A small image FSQ autoencoder, trained from scratch: encoder depths [4, 4, 4], adamw at rate 0.0013.
Rows from block 5 of the encoder of a small image FSQ autoencoder, named by matrix and row number. Rows with one number within an expert belong to one neuron, the router's apart. Each number is 50 + 10 x the weight over its row's rms, rounded and kept within 0 to 99. All counts start at 0.
Before each expert's rows are labels from the 100 images, of 14976, where the router gives the expert most weight on average: "place" is the part of the image that holds the peak. Only what is clearly more common there than usual is listed. The data: capsule endoscopy frames (Kvasir-Capsule).
# router: router (encoder.blocks.5.mlp.router.weight, 8x128), inputs 0-127
# up: expert up (encoder.blocks.5.mlp.up, 8x256x128), inputs 0-127
# down: expert down (encoder.blocks.5.mlp.down, 8x128x256, transposed), outputs 0-127

# expert 7
place: top left
router.7:53 56 42 62 58 54 43 60 54 45 48 57 59 33 59 33 28 52 58 63 36 52 63 63 53 52 53 45 56 61 57 23 52 51 58 47 39 53 54 60 30 59 43 42 59 53 56 43 45 32 62 50 66 41 31 64 46 41 57 32 49 43 41 47 55 51 56 31 48 52 58 37 50 53 62 61 42 53 38 53 51 37 49 59 49 53 65 36 49 38 33 57 57 54 40 54 47 60 44 53 53 54 29 63 42 57 44 48 56 47 71 61 38 42 59 59 63 49 49 73 58 52 44 66 68 54 48 69
up.13:47 42 40 43 41 46 50 52 56 69 53 38 35 50 35 46 52 64 45 53 50 48 55 49 40 70 58 49 64 41 53 48 64 54 44 51 61 67 56 48 53 49 39 55 49 48 42 50 52 49 47 49 40 66 35 57 53 44 62 68 59 62 49 63 50 54 23 53 57 31 35 53 53 62 53 23 56 37 41 65 52 70 65 46 56 54 53 63 52 65 66 43 42 50 55 42 41 38 55 39 58 64 61 40 47 48 47 41 63 53 32 45 47 35 38 55 56 35 49 60 33 49 67 34 35 40 50 60
down.13:54 37 56 61 54 53 62 50 55 47 44 56 45 58 51 66 73 39 59 44 38 52 57 53 67 52 42 50 55 62 53 48 39 48 59 44 43 59 57 51 63 51 48 49 55 38 44 49 43 66 72 60 37 44 49 67 45 57 45 31 32 71 43 59 42 70 42 64 33 49 53 58 35 71 67 58 50 54 36 46 46 48 67 45 54 45 38 46 50 46 46 54 62 47 40 43 64 45 50 56 49 56 48 18 36 52 58 51 47 52 77 51 55 49 48 63 63 55 37 35 40 53 43 37 57 44 58 48
up.14:56 50 59 52 49 53 55 56 57 47 48 39 61 50 43 59 37 47 62 49 46 52 53 50 61 47 59 46 47 68 43 54 55 55 23 59 53 53 28 52 49 54 45 51 54 60 44 69 59 41 51 43 58 68 52 45 61 41 59 29 49 59 47 58 50 66 62 53 60 42 51 59 47 59 37 53 62 54 57 52 48 62 50 60 53 52 39 46 61 47 65 47 62 28 62 31 39 43 37 33 47 29 71 50 51 62 47 32 68 36 52 36 41 41 41 36 44 36 65 60 50 53 57 34 36 51 26 52
down.14:56 54 49 54 33 50 49 45 41 58 67 60 35 73 53 49 55 41 42 41 47 46 57 52 47 67 66 44 43 64 57 38 44 54 69 63 59 38 47 45 38 44 66 47 33 58 44 50 41 53 51 55 66 52 46 33 50 58 44 44 59 71 58 50 41 19 58 58 58 49 66 56 36 45 47 34 55 37 55 63 40 56 49 29 59 60 47 38 45 22 53 52 43 56 42 63 58 48 58 52 52 32 48 54 58 44 55 46 53 67 35 56 55 65 52 58 36 62 53 45 38 49 51 47 46 38 51 57
up.15:48 43 53 59 47 60 52 59 58 54 42 44 59 65 57 53 53 59 35 57 66 42 55 36 32 46 48 44 48 48 54 48 61 63 32 59 54 53 32 43 48 60 42 50 60 67 46 71 34 41 61 46 53 55 54 44 63 44 48 40 56 38 50 62 35 43 71 51 43 77 42 48 54 43 49 56 57 56 56 55 38 59 60 39 68 55 60 55 54 50 48 41 54 60 52 46 46 56 41 46 43 45 54 67 37 53 54 38 47 43 46 59 38 36 39 34 43 34 35 52 47 62 43 62 70 55 76 26
down.15:46 68 35 52 38 40 53 50 41 57 60 45 42 36 58 66 54 62 47 29 42 55 53 65 50 42 60 40 59 44 43 32 55 51 50 69 39 40 54 66 59 26 53 69 53 59 71 52 45 39 46 49 47 41 40 56 52 46 52 76 41 55 46 42 45 46 42 48 42 44 80 39 54 53 54 47 47 48 54 69 56 64 48 56 61 64 49 37 48 49 51 42 29 74 56 53 58 43 45 47 50 57 52 42 54 45 69 45 41 46 62 48 45 31 49 42 55 57 54 33 61 56 57 47 54 52 45 32
up.16:39 62 46 35 52 33 60 43 56 41 58 32 69 38 55 58 40 50 68 48 54 60 48 33 54 54 57 63 39 55 43 46 53 35 46 57 45 67 47 58 43 47 41 45 43 64 44 53 62 57 34 51 29 41 49 42 60 84 60 42 48 66 55 34 41 67 56 58 61 50 69 64 61 46 62 38 60 47 48 53 56 44 54 67 49 65 65 55 48 46 52 53 47 47 50 38 46 44 41 39 43 41 65 62 49 55 29 52 51 43 51 34 49 52 45 34 59 47 56 57 53 43 59 51 53 66 60 39
down.16:71 43 49 55 51 51 42 55 46 46 49 54 30 44 54 59 33 66 40 50 49 51 59 42 35 62 29 62 30 39 54 43 46 54 55 52 65 67 38 79 49 53 36 59 51 36 40 47 44 47 63 56 56 39 53 43 42 30 55 50 52 58 37 52 58 53 60 60 37 56 46 46 69 56 47 41 58 38 47 49 57 43 41 54 66 60 56 63 45 48 55 58 56 61 47 52 55 43 51 56 62 54 49 77 48 49 42 45 44 52 36 47 56 65 59 40 71 29 49 40 66 56 64 54 65 53 63 56
up.17:33 38 61 42 42 70 53 52 46 40 63 44 63 64 43 67 45 54 54 52 65 40 46 56 45 47 50 67 38 59 51 47 65 70 42 48 65 61 62 52 52 54 45 55 50 44 56 79 58 34 48 52 51 56 59 43 36 54 35 39 40 58 52 66 56 53 48 58 39 69 65 58 44 48 46 50 41 57 48 53 57 53 59 35 61 58 64 43 43 62 56 47 66 38 48 38 51 52 44 53 34 43 44 50 51 43 44 40 68 46 36 55 41 46 36 29 46 20 36 44 49 53 57 47 64 42 52 49
down.17:41 27 51 33 46 56 49 51 36 60 48 38 34 67 50 41 55 64 57 40 40 52 61 56 57 30 59 44 49 44 42 19 50 55 52 60 46 46 54 75 46 48 77 54 45 36 64 49 54 39 39 44 42 36 58 54 58 49 44 50 47 61 36 38 43 57 44 51 61 51 32 57 46 32 40 24 39 41 58 56 50 45 34 40 58 49 48 34 53 63 60 45 39 45 57 52 52 31 63 46 50 44 56 52 46 44 55 55 58 37 43 36 45 49 62 38 43 38 62 54 47 51 62 57 57 51 55 57
up.18:37 51 41 35 32 43 49 40 57 58 56 57 50 42 35 62 63 44 41 46 68 40 56 52 68 55 47 64 39 56 56 47 47 72 45 61 61 50 44 52 55 47 47 52 42 56 47 41 49 53 31 63 21 50 54 33 45 41 55 76 49 48 54 53 51 49 40 54 54 54 38 46 45 63 48 55 56 48 48 57 57 54 48 66 43 53 62 44 61 81 59 55 36 67 57 45 41 44 53 59 42 54 45 62 37 52 48 58 37 33 54 41 63 33 38 29 57 50 52 52 60 52 41 46 37 49 65 35
down.18:59 72 57 39 57 49 57 53 52 34 54 46 62 64 46 54 40 64 49 54 67 67 49 58 74 53 46 49 50 54 47 63 53 65 54 48 55 57 47 47 56 47 40 57 55 65 59 28 55 41 65 58 40 46 43 44 44 41 47 52 42 48 43 41 45 52 55 58 59 63 68 35 41 58 49 62 43 35 49 62 62 57 36 48 63 22 70 32 40 26 52 53 63 53 52 39 47 52 48 49 48 59 50 47 51 63 49 45 50 66 44 76 32 46 54 51 62 58 41 43 55 50 50 55 53 39 35 37

# expert 1
place: bottom left
router.1:60 31 32 59 74 50 48 46 47 55 52 40 32 60 60 50 60 55 37 52 33 50 65 32 52 37 60 42 39 52 61 45 44 54 25 51 44 50 49 42 64 60 45 42 62 38 56 48 41 59 52 53 58 45 65 51 59 52 58 61 51 50 25 42 34 47 40 44 50 39 62 66 42 54 49 52 60 53 59 45 61 55 61 54 43 55 49 49 39 54 59 42 46 59 58 54 39 61 72 50 43 61 50 68 55 23 53 41 59 47 53 47 46 45 38 59 49 45 55 60 50 64 43 42 32 51 76 55
up.13:59 41 53 40 30 50 42 46 56 48 45 58 59 37 43 43 49 52 38 58 54 30 59 72 51 36 52 54 47 54 45 57 36 44 61 28 51 36 55 50 48 38 60 43 56 53 52 59 31 59 58 47 41 57 50 39 42 55 54 46 35 60 49 37 68 41 73 50 47 61 39 62 66 46 60 50 63 52 53 43 50 54 44 37 54 62 47 63 51 62 55 57 56 59 55 60 31 23 46 57 72 38 57 37 49 55 31 72 71 54 53 52 43 53 49 50 61 44 49 62 50 46 54 60 53 65 37 58
down.13:37 55 38 56 57 41 43 44 48 57 48 55 59 63 54 41 41 47 50 56 44 58 49 59 41 45 43 28 25 39 52 56 42 59 53 51 35 39 60 44 51 54 34 35 49 55 55 39 56 60 43 51 72 49 52 67 61 44 45 41 56 36 64 45 56 20 49 45 68 52 49 66 54 29 62 37 51 36 64 45 51 50 73 64 61 38 51 60 45 57 47 46 37 37 48 53 35 49 42 54 59 32 42 54 58 54 47 41 49 44 55 25 39 57 69 53 46 56 52 62 43 56 58 44 39 45 61 49
up.14:57 59 52 34 44 55 47 64 50 44 55 51 71 40 40 37 39 53 54 44 42 55 38 63 66 64 49 51 41 56 27 55 55 56 62 43 54 28 51 39 56 75 47 63 60 43 39 62 39 62 51 48 55 62 48 31 45 47 56 30 42 54 62 45 62 44 54 64 57 50 55 54 54 51 46 42 37 43 41 36 66 43 70 40 68 50 48 66 63 48 46 50 58 38 58 42 34 60 42 59 57 49 51 25 51 43 36 54 41 43 55 51 57 46 42 34 47 47 55 31 42 51 51 45 62 50 38 60
down.14:61 47 44 54 45 46 49 49 51 50 54 69 44 71 43 43 65 46 55 53 54 63 55 50 52 44 56 39 49 51 44 68 73 59 56 49 41 61 59 36 44 50 47 45 42 53 40 49 50 44 41 61 62 50 56 54 47 51 38 37 63 60 70 50 71 67 43 39 52 63 42 43 46 22 46 58 40 51 49 52 42 39 43 61 48 50 62 20 60 46 54 49 45 54 50 61 40 51 55 51 51 70 46 63 43 54 43 48 53 51 56 70 54 67 63 58 21 54 39 53 41 50 44 56 33 32 67 59
up.15:76 60 55 44 50 45 55 66 46 44 62 36 56 39 43 32 60 52 55 50 43 53 64 55 67 44 40 41 57 57 53 39 54 54 30 50 54 51 53 45 52 43 31 51 54 31 38 67 59 44 50 42 53 51 27 48 58 63 55 48 45 46 50 52 42 49 42 50 59 54 49 32 54 49 69 37 55 33 44 54 43 50 46 38 62 64 54 58 58 54 53 39 41 58 64 57 30 49 53 50 49 59 58 39 51 36 39 45 55 46 70 41 64 40 41 57 45 20 68 49 36 44 47 46 71 59 50 59
down.15:71 67 46 47 48 53 58 48 43 41 57 43 55 65 53 52 52 73 46 46 52 48 53 62 46 62 49 54 40 71 36 42 46 56 55 51 70 57 58 44 49 44 65 50 36 65 55 52 58 45 65 50 29 57 38 32 49 61 46 46 46 62 25 56 34 50 47 59 68 48 50 40 55 55 47 56 45 61 45 78 37 49 49 44 48 58 45 42 48 39 49 56 60 55 44 45 64 47 58 48 42 33 48 37 49 36 52 58 56 53 21 64 47 58 46 48 53 65 63 32 57 46 35 60 57 50 46 34
up.16:43 65 51 39 40 46 69 54 61 59 50 56 38 27 40 59 56 41 59 40 49 46 53 51 44 51 55 42 37 45 47 51 52 57 47 40 51 44 49 68 42 54 53 56 58 46 42 42 55 51 67 58 44 64 42 46 41 36 61 38 51 54 63 34 60 53 84 39 41 48 43 32 56 44 57 45 57 52 50 54 37 50 44 47 43 47 42 55 46 55 43 51 68 32 40 47 45 33 36 35 69 37 74 65 49 76 34 44 60 54 54 60 46 58 54 52 47 35 46 64 64 38 56 60 53 60 54 50
down.16:47 50 48 31 66 45 41 42 45 32 51 46 36 70 56 40 42 50 55 50 52 50 45 46 56 50 36 45 51 45 52 59 48 54 39 49 37 57 51 38 46 48 61 31 44 53 48 51 50 60 72 50 38 37 44 65 39 30 65 54 59 45 77 63 61 50 54 50 62 42 41 40 44 21 48 53 54 60 36 52 55 53 83 44 42 36 71 44 54 44 53 45 46 56 50 27 47 43 47 47 54 59 63 57 42 58 41 54 53 46 59 60 45 58 41 58 35 58 46 56 47 51 44 32 37 43 62 46
up.17:64 65 60 61 48 67 44 60 58 44 45 55 53 42 44 39 44 43 61 48 65 54 37 56 46 54 51 32 50 59 35 58 63 46 65 46 50 48 53 46 54 45 61 63 62 56 40 40 62 47 49 45 30 65 38 40 53 49 46 45 53 59 58 50 43 59 80 47 52 41 35 33 65 53 67 41 40 46 40 31 52 57 69 33 61 56 48 58 61 58 35 53 36 49 39 42 51 45 44 58 45 45 50 62 56 53 52 40 39 63 37 70 48 51 37 50 67 52 22 54 45 38 50 59 58 51 47 42
down.17:43 54 39 56 27 49 55 37 44 71 47 59 54 51 48 46 68 46 53 41 70 49 54 41 46 44 50 45 67 45 33 50 53 48 54 52 49 49 50 63 46 56 46 52 68 49 43 52 47 51 27 69 60 52 73 51 41 46 58 33 61 57 36 49 72 68 53 48 52 55 39 51 51 42 70 35 62 72 65 53 67 36 45 57 62 48 47 55 50 56 57 43 52 52 55 39 44 46 48 52 60 75 47 62 40 56 45 45 53 48 53 27 50 60 49 47 37 53 22 53 53 50 40 49 49 52 61 55
up.18:44 39 60 31 45 57 44 37 48 43 51 44 47 50 46 45 64 40 51 43 64 70 56 57 45 53 65 48 38 47 47 51 56 45 55 51 67 39 53 38 44 49 31 46 51 52 45 51 63 59 35 40 33 67 52 37 47 39 47 53 52 57 50 53 52 60 73 48 57 43 30 27 52 37 42 45 64 54 37 56 61 51 43 48 72 50 53 56 46 49 57 51 37 54 47 52 47 48 44 59 68 31 50 55 53 59 30 54 56 56 34 77 52 48 60 55 58 38 25 50 41 54 52 68 60 37 36 57
down.18:57 53 44 53 34 47 64 52 51 68 60 41 72 52 44 57 36 33 57 45 41 44 46 47 62 53 61 50 47 60 45 52 58 51 46 47 56 36 35 57 55 60 63 62 58 53 45 46 47 43 54 70 66 58 49 36 50 69 41 44 63 49 48 47 59 48 41 66 33 28 21 50 56 71 72 43 40 49 57 58 61 33 51 52 64 53 40 57 48 49 44 43 49 41 45 56 60 49 47 54 43 43 45 46 50 67 48 46 45 64 29 60 62 65 44 26 39 53 68 44 52 52 61 56 45 42 44 52

# expert 3
place: top centre
router.3:48 76 63 32 53 39 55 48 58 67 61 50 54 41 32 64 51 41 55 60 55 50 46 55 45 63 49 51 41 49 31 40 29 53 52 67 44 48 45 49 45 43 49 60 54 37 48 37 60 47 61 41 36 55 54 42 47 49 71 30 43 67 45 41 34 33 61 35 58 52 40 35 31 45 46 50 63 67 56 52 52 44 38 42 33 46 51 61 59 40 59 61 37 38 52 53 53 40 47 51 48 58 48 49 42 67 37 55 47 51 52 46 68 53 64 38 55 59 47 36 46 72 62 54 39 51 53 45
up.13:54 52 59 57 46 73 52 61 60 42 39 31 33 51 43 36 56 45 60 36 39 37 59 60 47 48 48 50 42 59 48 54 61 54 47 36 27 42 48 51 36 49 33 46 42 54 46 64 59 33 32 61 46 54 37 47 49 57 51 39 58 66 50 39 35 58 59 32 36 57 39 57 52 59 43 54 34 45 44 49 55 50 52 48 33 60 45 51 56 31 43 66 56 43 56 46 48 37 57 44 66 64 56 48 45 36 46 44 57 42 35 60 54 53 68 49 72 48 64 60 45 46 71 50 58 66 60 57
down.13:44 29 51 57 50 46 42 48 50 51 40 33 48 30 55 39 32 59 50 53 35 56 56 38 33 39 38 60 57 69 57 56 47 52 56 57 64 52 42 53 45 43 41 42 37 31 43 53 54 62 46 48 52 50 66 65 40 24 61 48 51 56 40 69 31 59 57 50 50 40 70 48 46 52 61 51 35 48 45 46 68 46 68 60 39 29 39 50 51 55 48 50 48 45 47 51 61 48 49 51 57 45 52 30 50 50 57 52 51 25 59 37 61 54 59 49 73 55 43 47 38 49 57 50 62 43 35 41
up.14:54 41 50 50 20 48 43 53 66 41 43 50 45 64 43 57 39 51 40 44 49 55 45 36 50 45 55 58 54 43 60 50 56 65 37 45 51 32 41 41 44 50 49 48 54 51 55 49 57 49 55 57 46 53 45 63 73 53 70 56 54 40 53 48 54 55 57 48 48 53 60 45 50 34 54 34 49 44 68 62 44 33 45 34 64 45 62 61 36 53 38 47 41 56 70 42 46 51 43 40 37 51 48 77 54 52 57 52 60 45 46 59 56 52 14 50 47 51 72 68 33 45 66 63 59 55 58 40
down.14:48 54 45 59 56 41 54 63 55 53 51 46 52 54 45 44 36 40 51 47 43 55 50 54 41 71 38 41 30 26 55 57 64 54 55 52 55 33 56 44 63 39 46 70 46 60 63 34 53 46 47 50 60 45 42 46 63 43 37 47 64 54 41 52 57 35 51 54 65 32 32 56 55 49 43 59 36 28 55 46 53 68 69 60 47 71 69 55 35 62 44 53 43 54 61 61 38 53 49 48 62 34 34 63 56 62 62 46 40 57 50 59 65 46 45 61 57 49 52 38 45 46 60 35 64 54 43 58
up.15:56 38 39 55 69 44 48 55 66 76 49 38 54 63 44 54 63 60 59 49 47 33 36 37 52 49 52 57 42 56 60 43 59 86 47 60 45 55 53 55 46 53 52 62 63 53 40 41 51 67 57 56 50 51 39 26 52 42 45 55 49 51 48 32 49 53 57 38 51 35 57 55 39 44 53 60 31 57 70 56 55 45 57 37 52 57 58 55 45 51 45 47 52 43 77 62 32 44 34 45 54 43 54 65 42 34 45 60 57 36 41 56 48 39 43 55 55 50 58 60 45 51 62 56 59 41 64 41
down.15:67 62 49 67 55 52 57 49 62 50 39 57 47 56 34 35 41 61 69 41 43 50 37 38 52 54 46 51 52 42 52 53 56 54 38 43 49 49 33 55 42 53 62 41 48 45 55 56 49 67 33 43 55 54 37 48 46 43 32 45 61 45 49 41 63 79 39 69 46 38 56 60 50 43 65 51 46 48 60 37 44 47 63 51 52 43 43 47 45 51 42 56 59 51 30 51 65 46 57 53 54 40 43 44 39 60 44 65 51 33 63 29 36 46 33 76 63 53 42 72 55 36 58 48 60 50 42 42
up.16:65 57 41 55 50 29 53 40 31 36 58 58 49 40 62 39 60 53 51 58 34 46 59 59 35 41 50 51 45 51 52 61 52 46 43 38 52 64 67 49 69 58 60 45 57 32 38 69 43 45 56 53 46 54 48 39 46 49 41 57 57 61 57 53 39 50 45 71 52 48 58 46 47 50 42 61 62 66 40 22 57 43 62 53 51 80 44 46 39 48 65 48 36 41 38 61 46 43 60 39 66 36 57 54 61 56 47 36 54 49 48 57 53 56 60 62 65 37 47 50 45 47 44 49 69 68 45 49
down.16:47 55 47 62 42 44 55 53 61 66 59 49 43 50 56 48 44 54 44 40 52 60 38 42 42 56 64 51 36 49 65 60 47 45 52 44 22 43 41 48 30 39 40 51 60 56 57 64 49 51 53 43 66 58 29 40 33 47 43 68 63 24 65 42 70 54 50 49 58 50 39 43 60 63 51 59 37 55 53 44 40 65 61 59 49 60 53 44 56 42 40 60 59 62 50 55 51 48 43 51 60 28 55 67 65 56 70 48 44 43 41 50 54 40 51 70 52 48 53 67 51 50 62 66 51 49 40 32
up.17:48 52 40 49 55 53 53 49 50 57 56 46 47 50 47 29 52 60 53 42 65 58 62 43 54 59 48 54 49 64 42 42 42 46 52 68 56 55 42 39 45 71 50 66 51 57 46 60 39 56 46 48 52 63 53 47 75 35 54 43 54 50 55 48 61 35 52 57 20 61 35 72 56 49 27 63 36 24 59 47 44 46 60 46 72 68 62 46 61 55 56 48 67 42 62 43 39 51 51 40 59 52 46 44 39 45 44 63 52 44 54 39 45 29 57 35 41 48 50 50 51 37 60 32 54 59 52 53
down.17:28 58 44 55 40 44 57 44 47 43 49 42 39 75 45 52 48 67 56 58 60 32 47 68 40 39 53 40 55 54 37 61 49 46 53 50 41 44 66 39 49 46 54 63 50 56 36 54 50 47 51 47 48 55 61 59 60 36 44 41 49 68 37 59 48 42 65 38 44 49 59 34 52 36 62 21 56 58 57 48 54 66 43 48 59 50 81 46 42 58 51 55 31 54 64 48 33 58 51 44 54 66 40 45 47 49 48 48 44 52 72 41 59 45 57 38 57 58 68 37 49 47 39 40 40 59 54 54
up.18:60 49 43 46 50 54 38 57 49 46 69 42 45 69 56 41 51 54 49 39 50 50 32 44 39 52 49 54 64 43 52 53 50 54 35 45 56 62 56 64 46 46 59 61 62 50 47 45 28 78 58 45 69 51 34 50 51 34 51 36 36 60 59 50 43 48 30 53 54 47 40 52 50 28 60 37 56 62 50 43 53 53 64 50 45 46 60 47 36 57 33 37 63 56 40 56 48 72 58 45 47 62 56 59 63 39 59 60 54 57 49 62 53 48 50 39 76 47 60 32 51 41 51 61 36 45 62 74
down.18:65 32 47 41 38 56 58 32 51 60 48 75 45 37 59 61 63 57 53 47 48 62 52 42 40 31 45 52 46 69 41 39 36 47 51 48 46 57 47 57 57 55 66 55 48 65 51 45 44 47 60 49 44 38 38 52 65 50 65 58 50 67 44 44 49 61 50 57 59 44 42 40 37 64 39 65 48 63 42 59 54 33 54 49 34 72 47 65 47 45 57 54 39 53 47 70 45 44 44 52 42 45 44 40 42 39 26 41 45 63 42 71 67 48 48 37 47 52 50 39 43 57 51 56 56 25 56 46

# expert 6
place: bottom right
router.6:45 51 60 58 42 51 54 46 43 47 43 33 43 61 53 33 49 58 45 34 66 54 59 50 57 52 44 61 59 49 44 54 49 58 60 35 54 63 74 42 43 47 58 64 43 68 52 68 36 44 43 40 35 53 44 45 53 45 42 48 59 38 67 69 50 49 52 68 59 62 53 50 52 49 46 51 65 42 52 44 49 46 64 53 68 53 51 42 59 60 59 36 47 41 64 44 53 42 37 52 53 35 64 45 51 34 41 52 62 43 30 35 20 54 54 56 38 51 32 37 69 66 48 50 67 46 46 48
up.13:38 53 53 60 50 44 61 57 45 48 68 47 52 49 54 39 50 48 65 72 44 39 64 50 50 41 65 42 48 47 49 37 50 59 25 47 26 36 45 49 50 47 53 45 66 53 29 54 41 50 62 49 48 51 60 49 48 73 33 59 32 57 37 37 47 49 50 37 51 42 46 34 53 54 65 58 48 65 55 40 52 83 46 32 45 48 31 56 61 58 59 51 55 66 41 44 48 36 49 55 78 54 56 54 58 44 57 49 52 47 47 46 60 54 47 54 57 32 50 58 49 48 56 60 48 56 63 43
down.13:40 53 28 50 54 52 56 53 54 61 54 49 56 39 54 58 56 37 49 56 62 56 50 58 45 30 49 45 66 49 45 51 53 56 50 66 78 42 49 73 57 51 45 56 45 56 51 54 53 59 31 43 57 52 60 43 67 41 55 45 41 37 37 52 38 45 62 46 48 47 56 51 62 50 60 72 52 40 51 43 78 70 59 60 49 56 70 41 44 52 58 35 35 40 55 48 36 52 56 43 44 58 58 66 49 41 57 47 52 57 56 37 44 50 62 50 60 73 47 44 28 53 50 56 37 44 31 38
up.14:48 49 41 57 41 56 33 54 66 48 54 50 70 59 51 63 53 46 52 58 54 40 34 49 54 59 44 65 62 50 52 43 39 53 52 60 50 39 55 36 57 36 55 54 69 50 71 49 39 53 51 40 56 81 58 60 55 63 57 52 27 67 39 41 52 43 53 49 35 51 46 64 65 55 53 45 40 52 60 36 67 47 28 42 54 42 42 44 55 52 44 40 63 49 69 51 45 37 53 61 66 38 29 37 45 42 56 57 35 35 55 59 54 37 49 44 38 60 54 47 60 56 39 45 52 47 36 43
down.14:57 55 50 43 45 46 54 42 53 48 56 72 42 77 53 31 50 53 53 34 48 66 58 40 45 47 52 46 56 41 53 34 66 46 53 55 47 39 50 52 44 44 53 63 60 44 66 46 44 38 40 37 52 43 58 50 40 55 52 49 42 55 26 47 55 58 41 60 45 56 28 54 57 44 45 74 38 59 56 26 62 45 47 49 41 51 62 30 52 56 49 61 45 49 49 67 34 57 54 46 56 55 51 62 63 61 44 51 47 49 41 72 62 50 32 44 27 51 54 32 35 50 62 47 34 37 53 51
up.15:36 57 41 36 52 53 47 49 57 69 47 47 51 56 43 71 40 64 64 55 58 53 47 59 54 48 62 33 58 64 45 45 60 52 52 61 49 53 35 50 59 61 50 58 57 55 45 47 56 42 45 46 40 61 51 49 48 39 66 48 62 46 50 44 27 60 55 56 24 59 25 35 27 51 51 55 56 53 43 57 46 44 47 48 38 43 43 44 49 65 37 34 34 57 52 20 46 49 45 58 44 66 63 35 62 58 49 53 58 58 61 40 45 51 40 50 63 61 59 45 57 55 58 47 48 45 24 53
down.15:51 48 61 46 42 52 57 54 54 39 42 20 65 44 51 65 58 51 49 47 54 69 41 59 55 54 33 49 50 51 61 44 42 54 45 54 29 48 61 41 45 39 41 57 63 59 45 51 54 63 67 56 32 60 32 64 49 51 40 42 53 58 24 60 31 50 49 58 38 36 52 44 40 66 58 44 54 69 47 52 33 64 39 53 44 66 50 53 41 60 37 52 58 39 53 55 36 55 49 54 48 50 42 27 55 42 57 54 50 58 54 66 41 49 40 52 51 60 49 31 61 44 35 60 60 60 36 49
up.16:48 56 54 31 47 54 41 58 48 46 48 58 67 47 50 51 46 49 50 52 49 42 43 57 51 44 54 35 42 58 50 74 54 34 58 55 61 48 57 47 55 64 39 53 47 50 55 61 54 46 50 57 52 42 33 43 45 63 50 55 38 71 66 29 48 53 37 34 39 50 38 48 51 50 49 55 23 45 51 51 49 45 50 40 24 58 65 59 30 53 36 63 61 36 39 61 46 41 39 57 61 58 69 47 39 47 50 62 37 50 46 63 61 49 50 36 64 50 61 70 28 33 50 54 63 67 55 50
down.16:47 31 64 64 55 49 50 61 43 64 44 62 44 51 50 47 51 52 47 57 30 33 60 61 47 40 44 39 35 40 52 37 55 44 39 65 63 42 57 67 53 53 47 52 49 52 42 62 48 55 31 49 61 53 41 52 42 58 49 37 50 58 52 36 41 58 54 72 28 41 47 70 49 42 47 37 66 50 49 36 48 42 40 34 46 53 36 31 37 48 48 56 34 61 51 51 53 51 50 66 49 38 56 66 46 59 50 51 50 49 57 35 64 60 56 51 52 42 56 55 60 44 43 71 47 71 75 56
up.17:48 41 43 42 36 43 37 34 49 58 66 46 66 61 55 63 52 43 60 58 61 43 51 62 56 53 21 53 46 64 50 47 64 70 41 53 58 51 44 30 54 44 57 61 59 50 56 55 50 36 31 56 49 55 45 32 52 67 54 65 31 55 60 49 39 49 58 60 36 50 46 35 50 60 50 22 62 58 44 39 67 50 53 56 29 53 39 39 45 54 59 53 43 53 50 67 33 46 60 44 51 59 51 53 48 47 48 50 25 28 48 63 59 37 47 43 54 49 48 61 51 55 53 57 49 53 48 58
down.17:35 58 46 60 36 59 49 45 47 40 54 55 43 43 49 64 54 36 50 48 52 44 41 55 68 64 62 51 55 49 39 59 27 34 62 45 40 51 62 45 36 60 75 50 34 64 38 44 52 38 70 58 29 45 56 45 53 57 55 52 53 65 61 56 48 30 61 57 49 54 65 36 20 40 48 42 49 49 49 58 40 58 58 34 40 56 69 61 57 37 64 49 29 43 52 55 56 52 51 50 53 45 44 55 55 38 56 47 57 45 55 48 65 34 51 56 43 53 58 56 48 59 48 34 39 51 64 44
up.18:64 33 42 36 46 60 51 57 48 45 57 48 52 45 54 47 52 52 61 62 45 34 50 68 41 43 66 44 63 41 38 59 55 51 49 48 72 36 39 46 44 66 39 49 75 50 53 58 49 40 40 56 48 67 52 43 44 63 52 61 42 58 54 37 44 64 58 55 53 58 51 42 58 54 60 50 37 45 44 47 50 72 44 41 45 71 30 48 45 51 46 40 75 47 45 51 35 55 38 56 65 53 62 57 44 39 59 52 52 42 43 71 47 52 29 46 49 21 40 65 58 51 58 57 56 48 38 57
down.18:44 42 49 48 41 42 31 57 51 55 43 67 44 57 56 40 49 55 53 64 60 41 55 54 57 60 54 54 49 45 42 53 63 62 48 60 44 37 41 60 64 46 55 30 40 52 43 39 51 57 43 58 50 50 51 44 50 55 48 54 46 52 77 56 66 52 57 35 59 58 41 52 36 37 48 57 54 37 68 39 64 39 82 55 38 47 63 68 57 46 51 47 35 49 59 42 52 49 48 54 70 58 57 62 55 53 29 54 46 46 45 44 50 57 36 56 25 56 66 65 47 46 63 36 42 26 55 55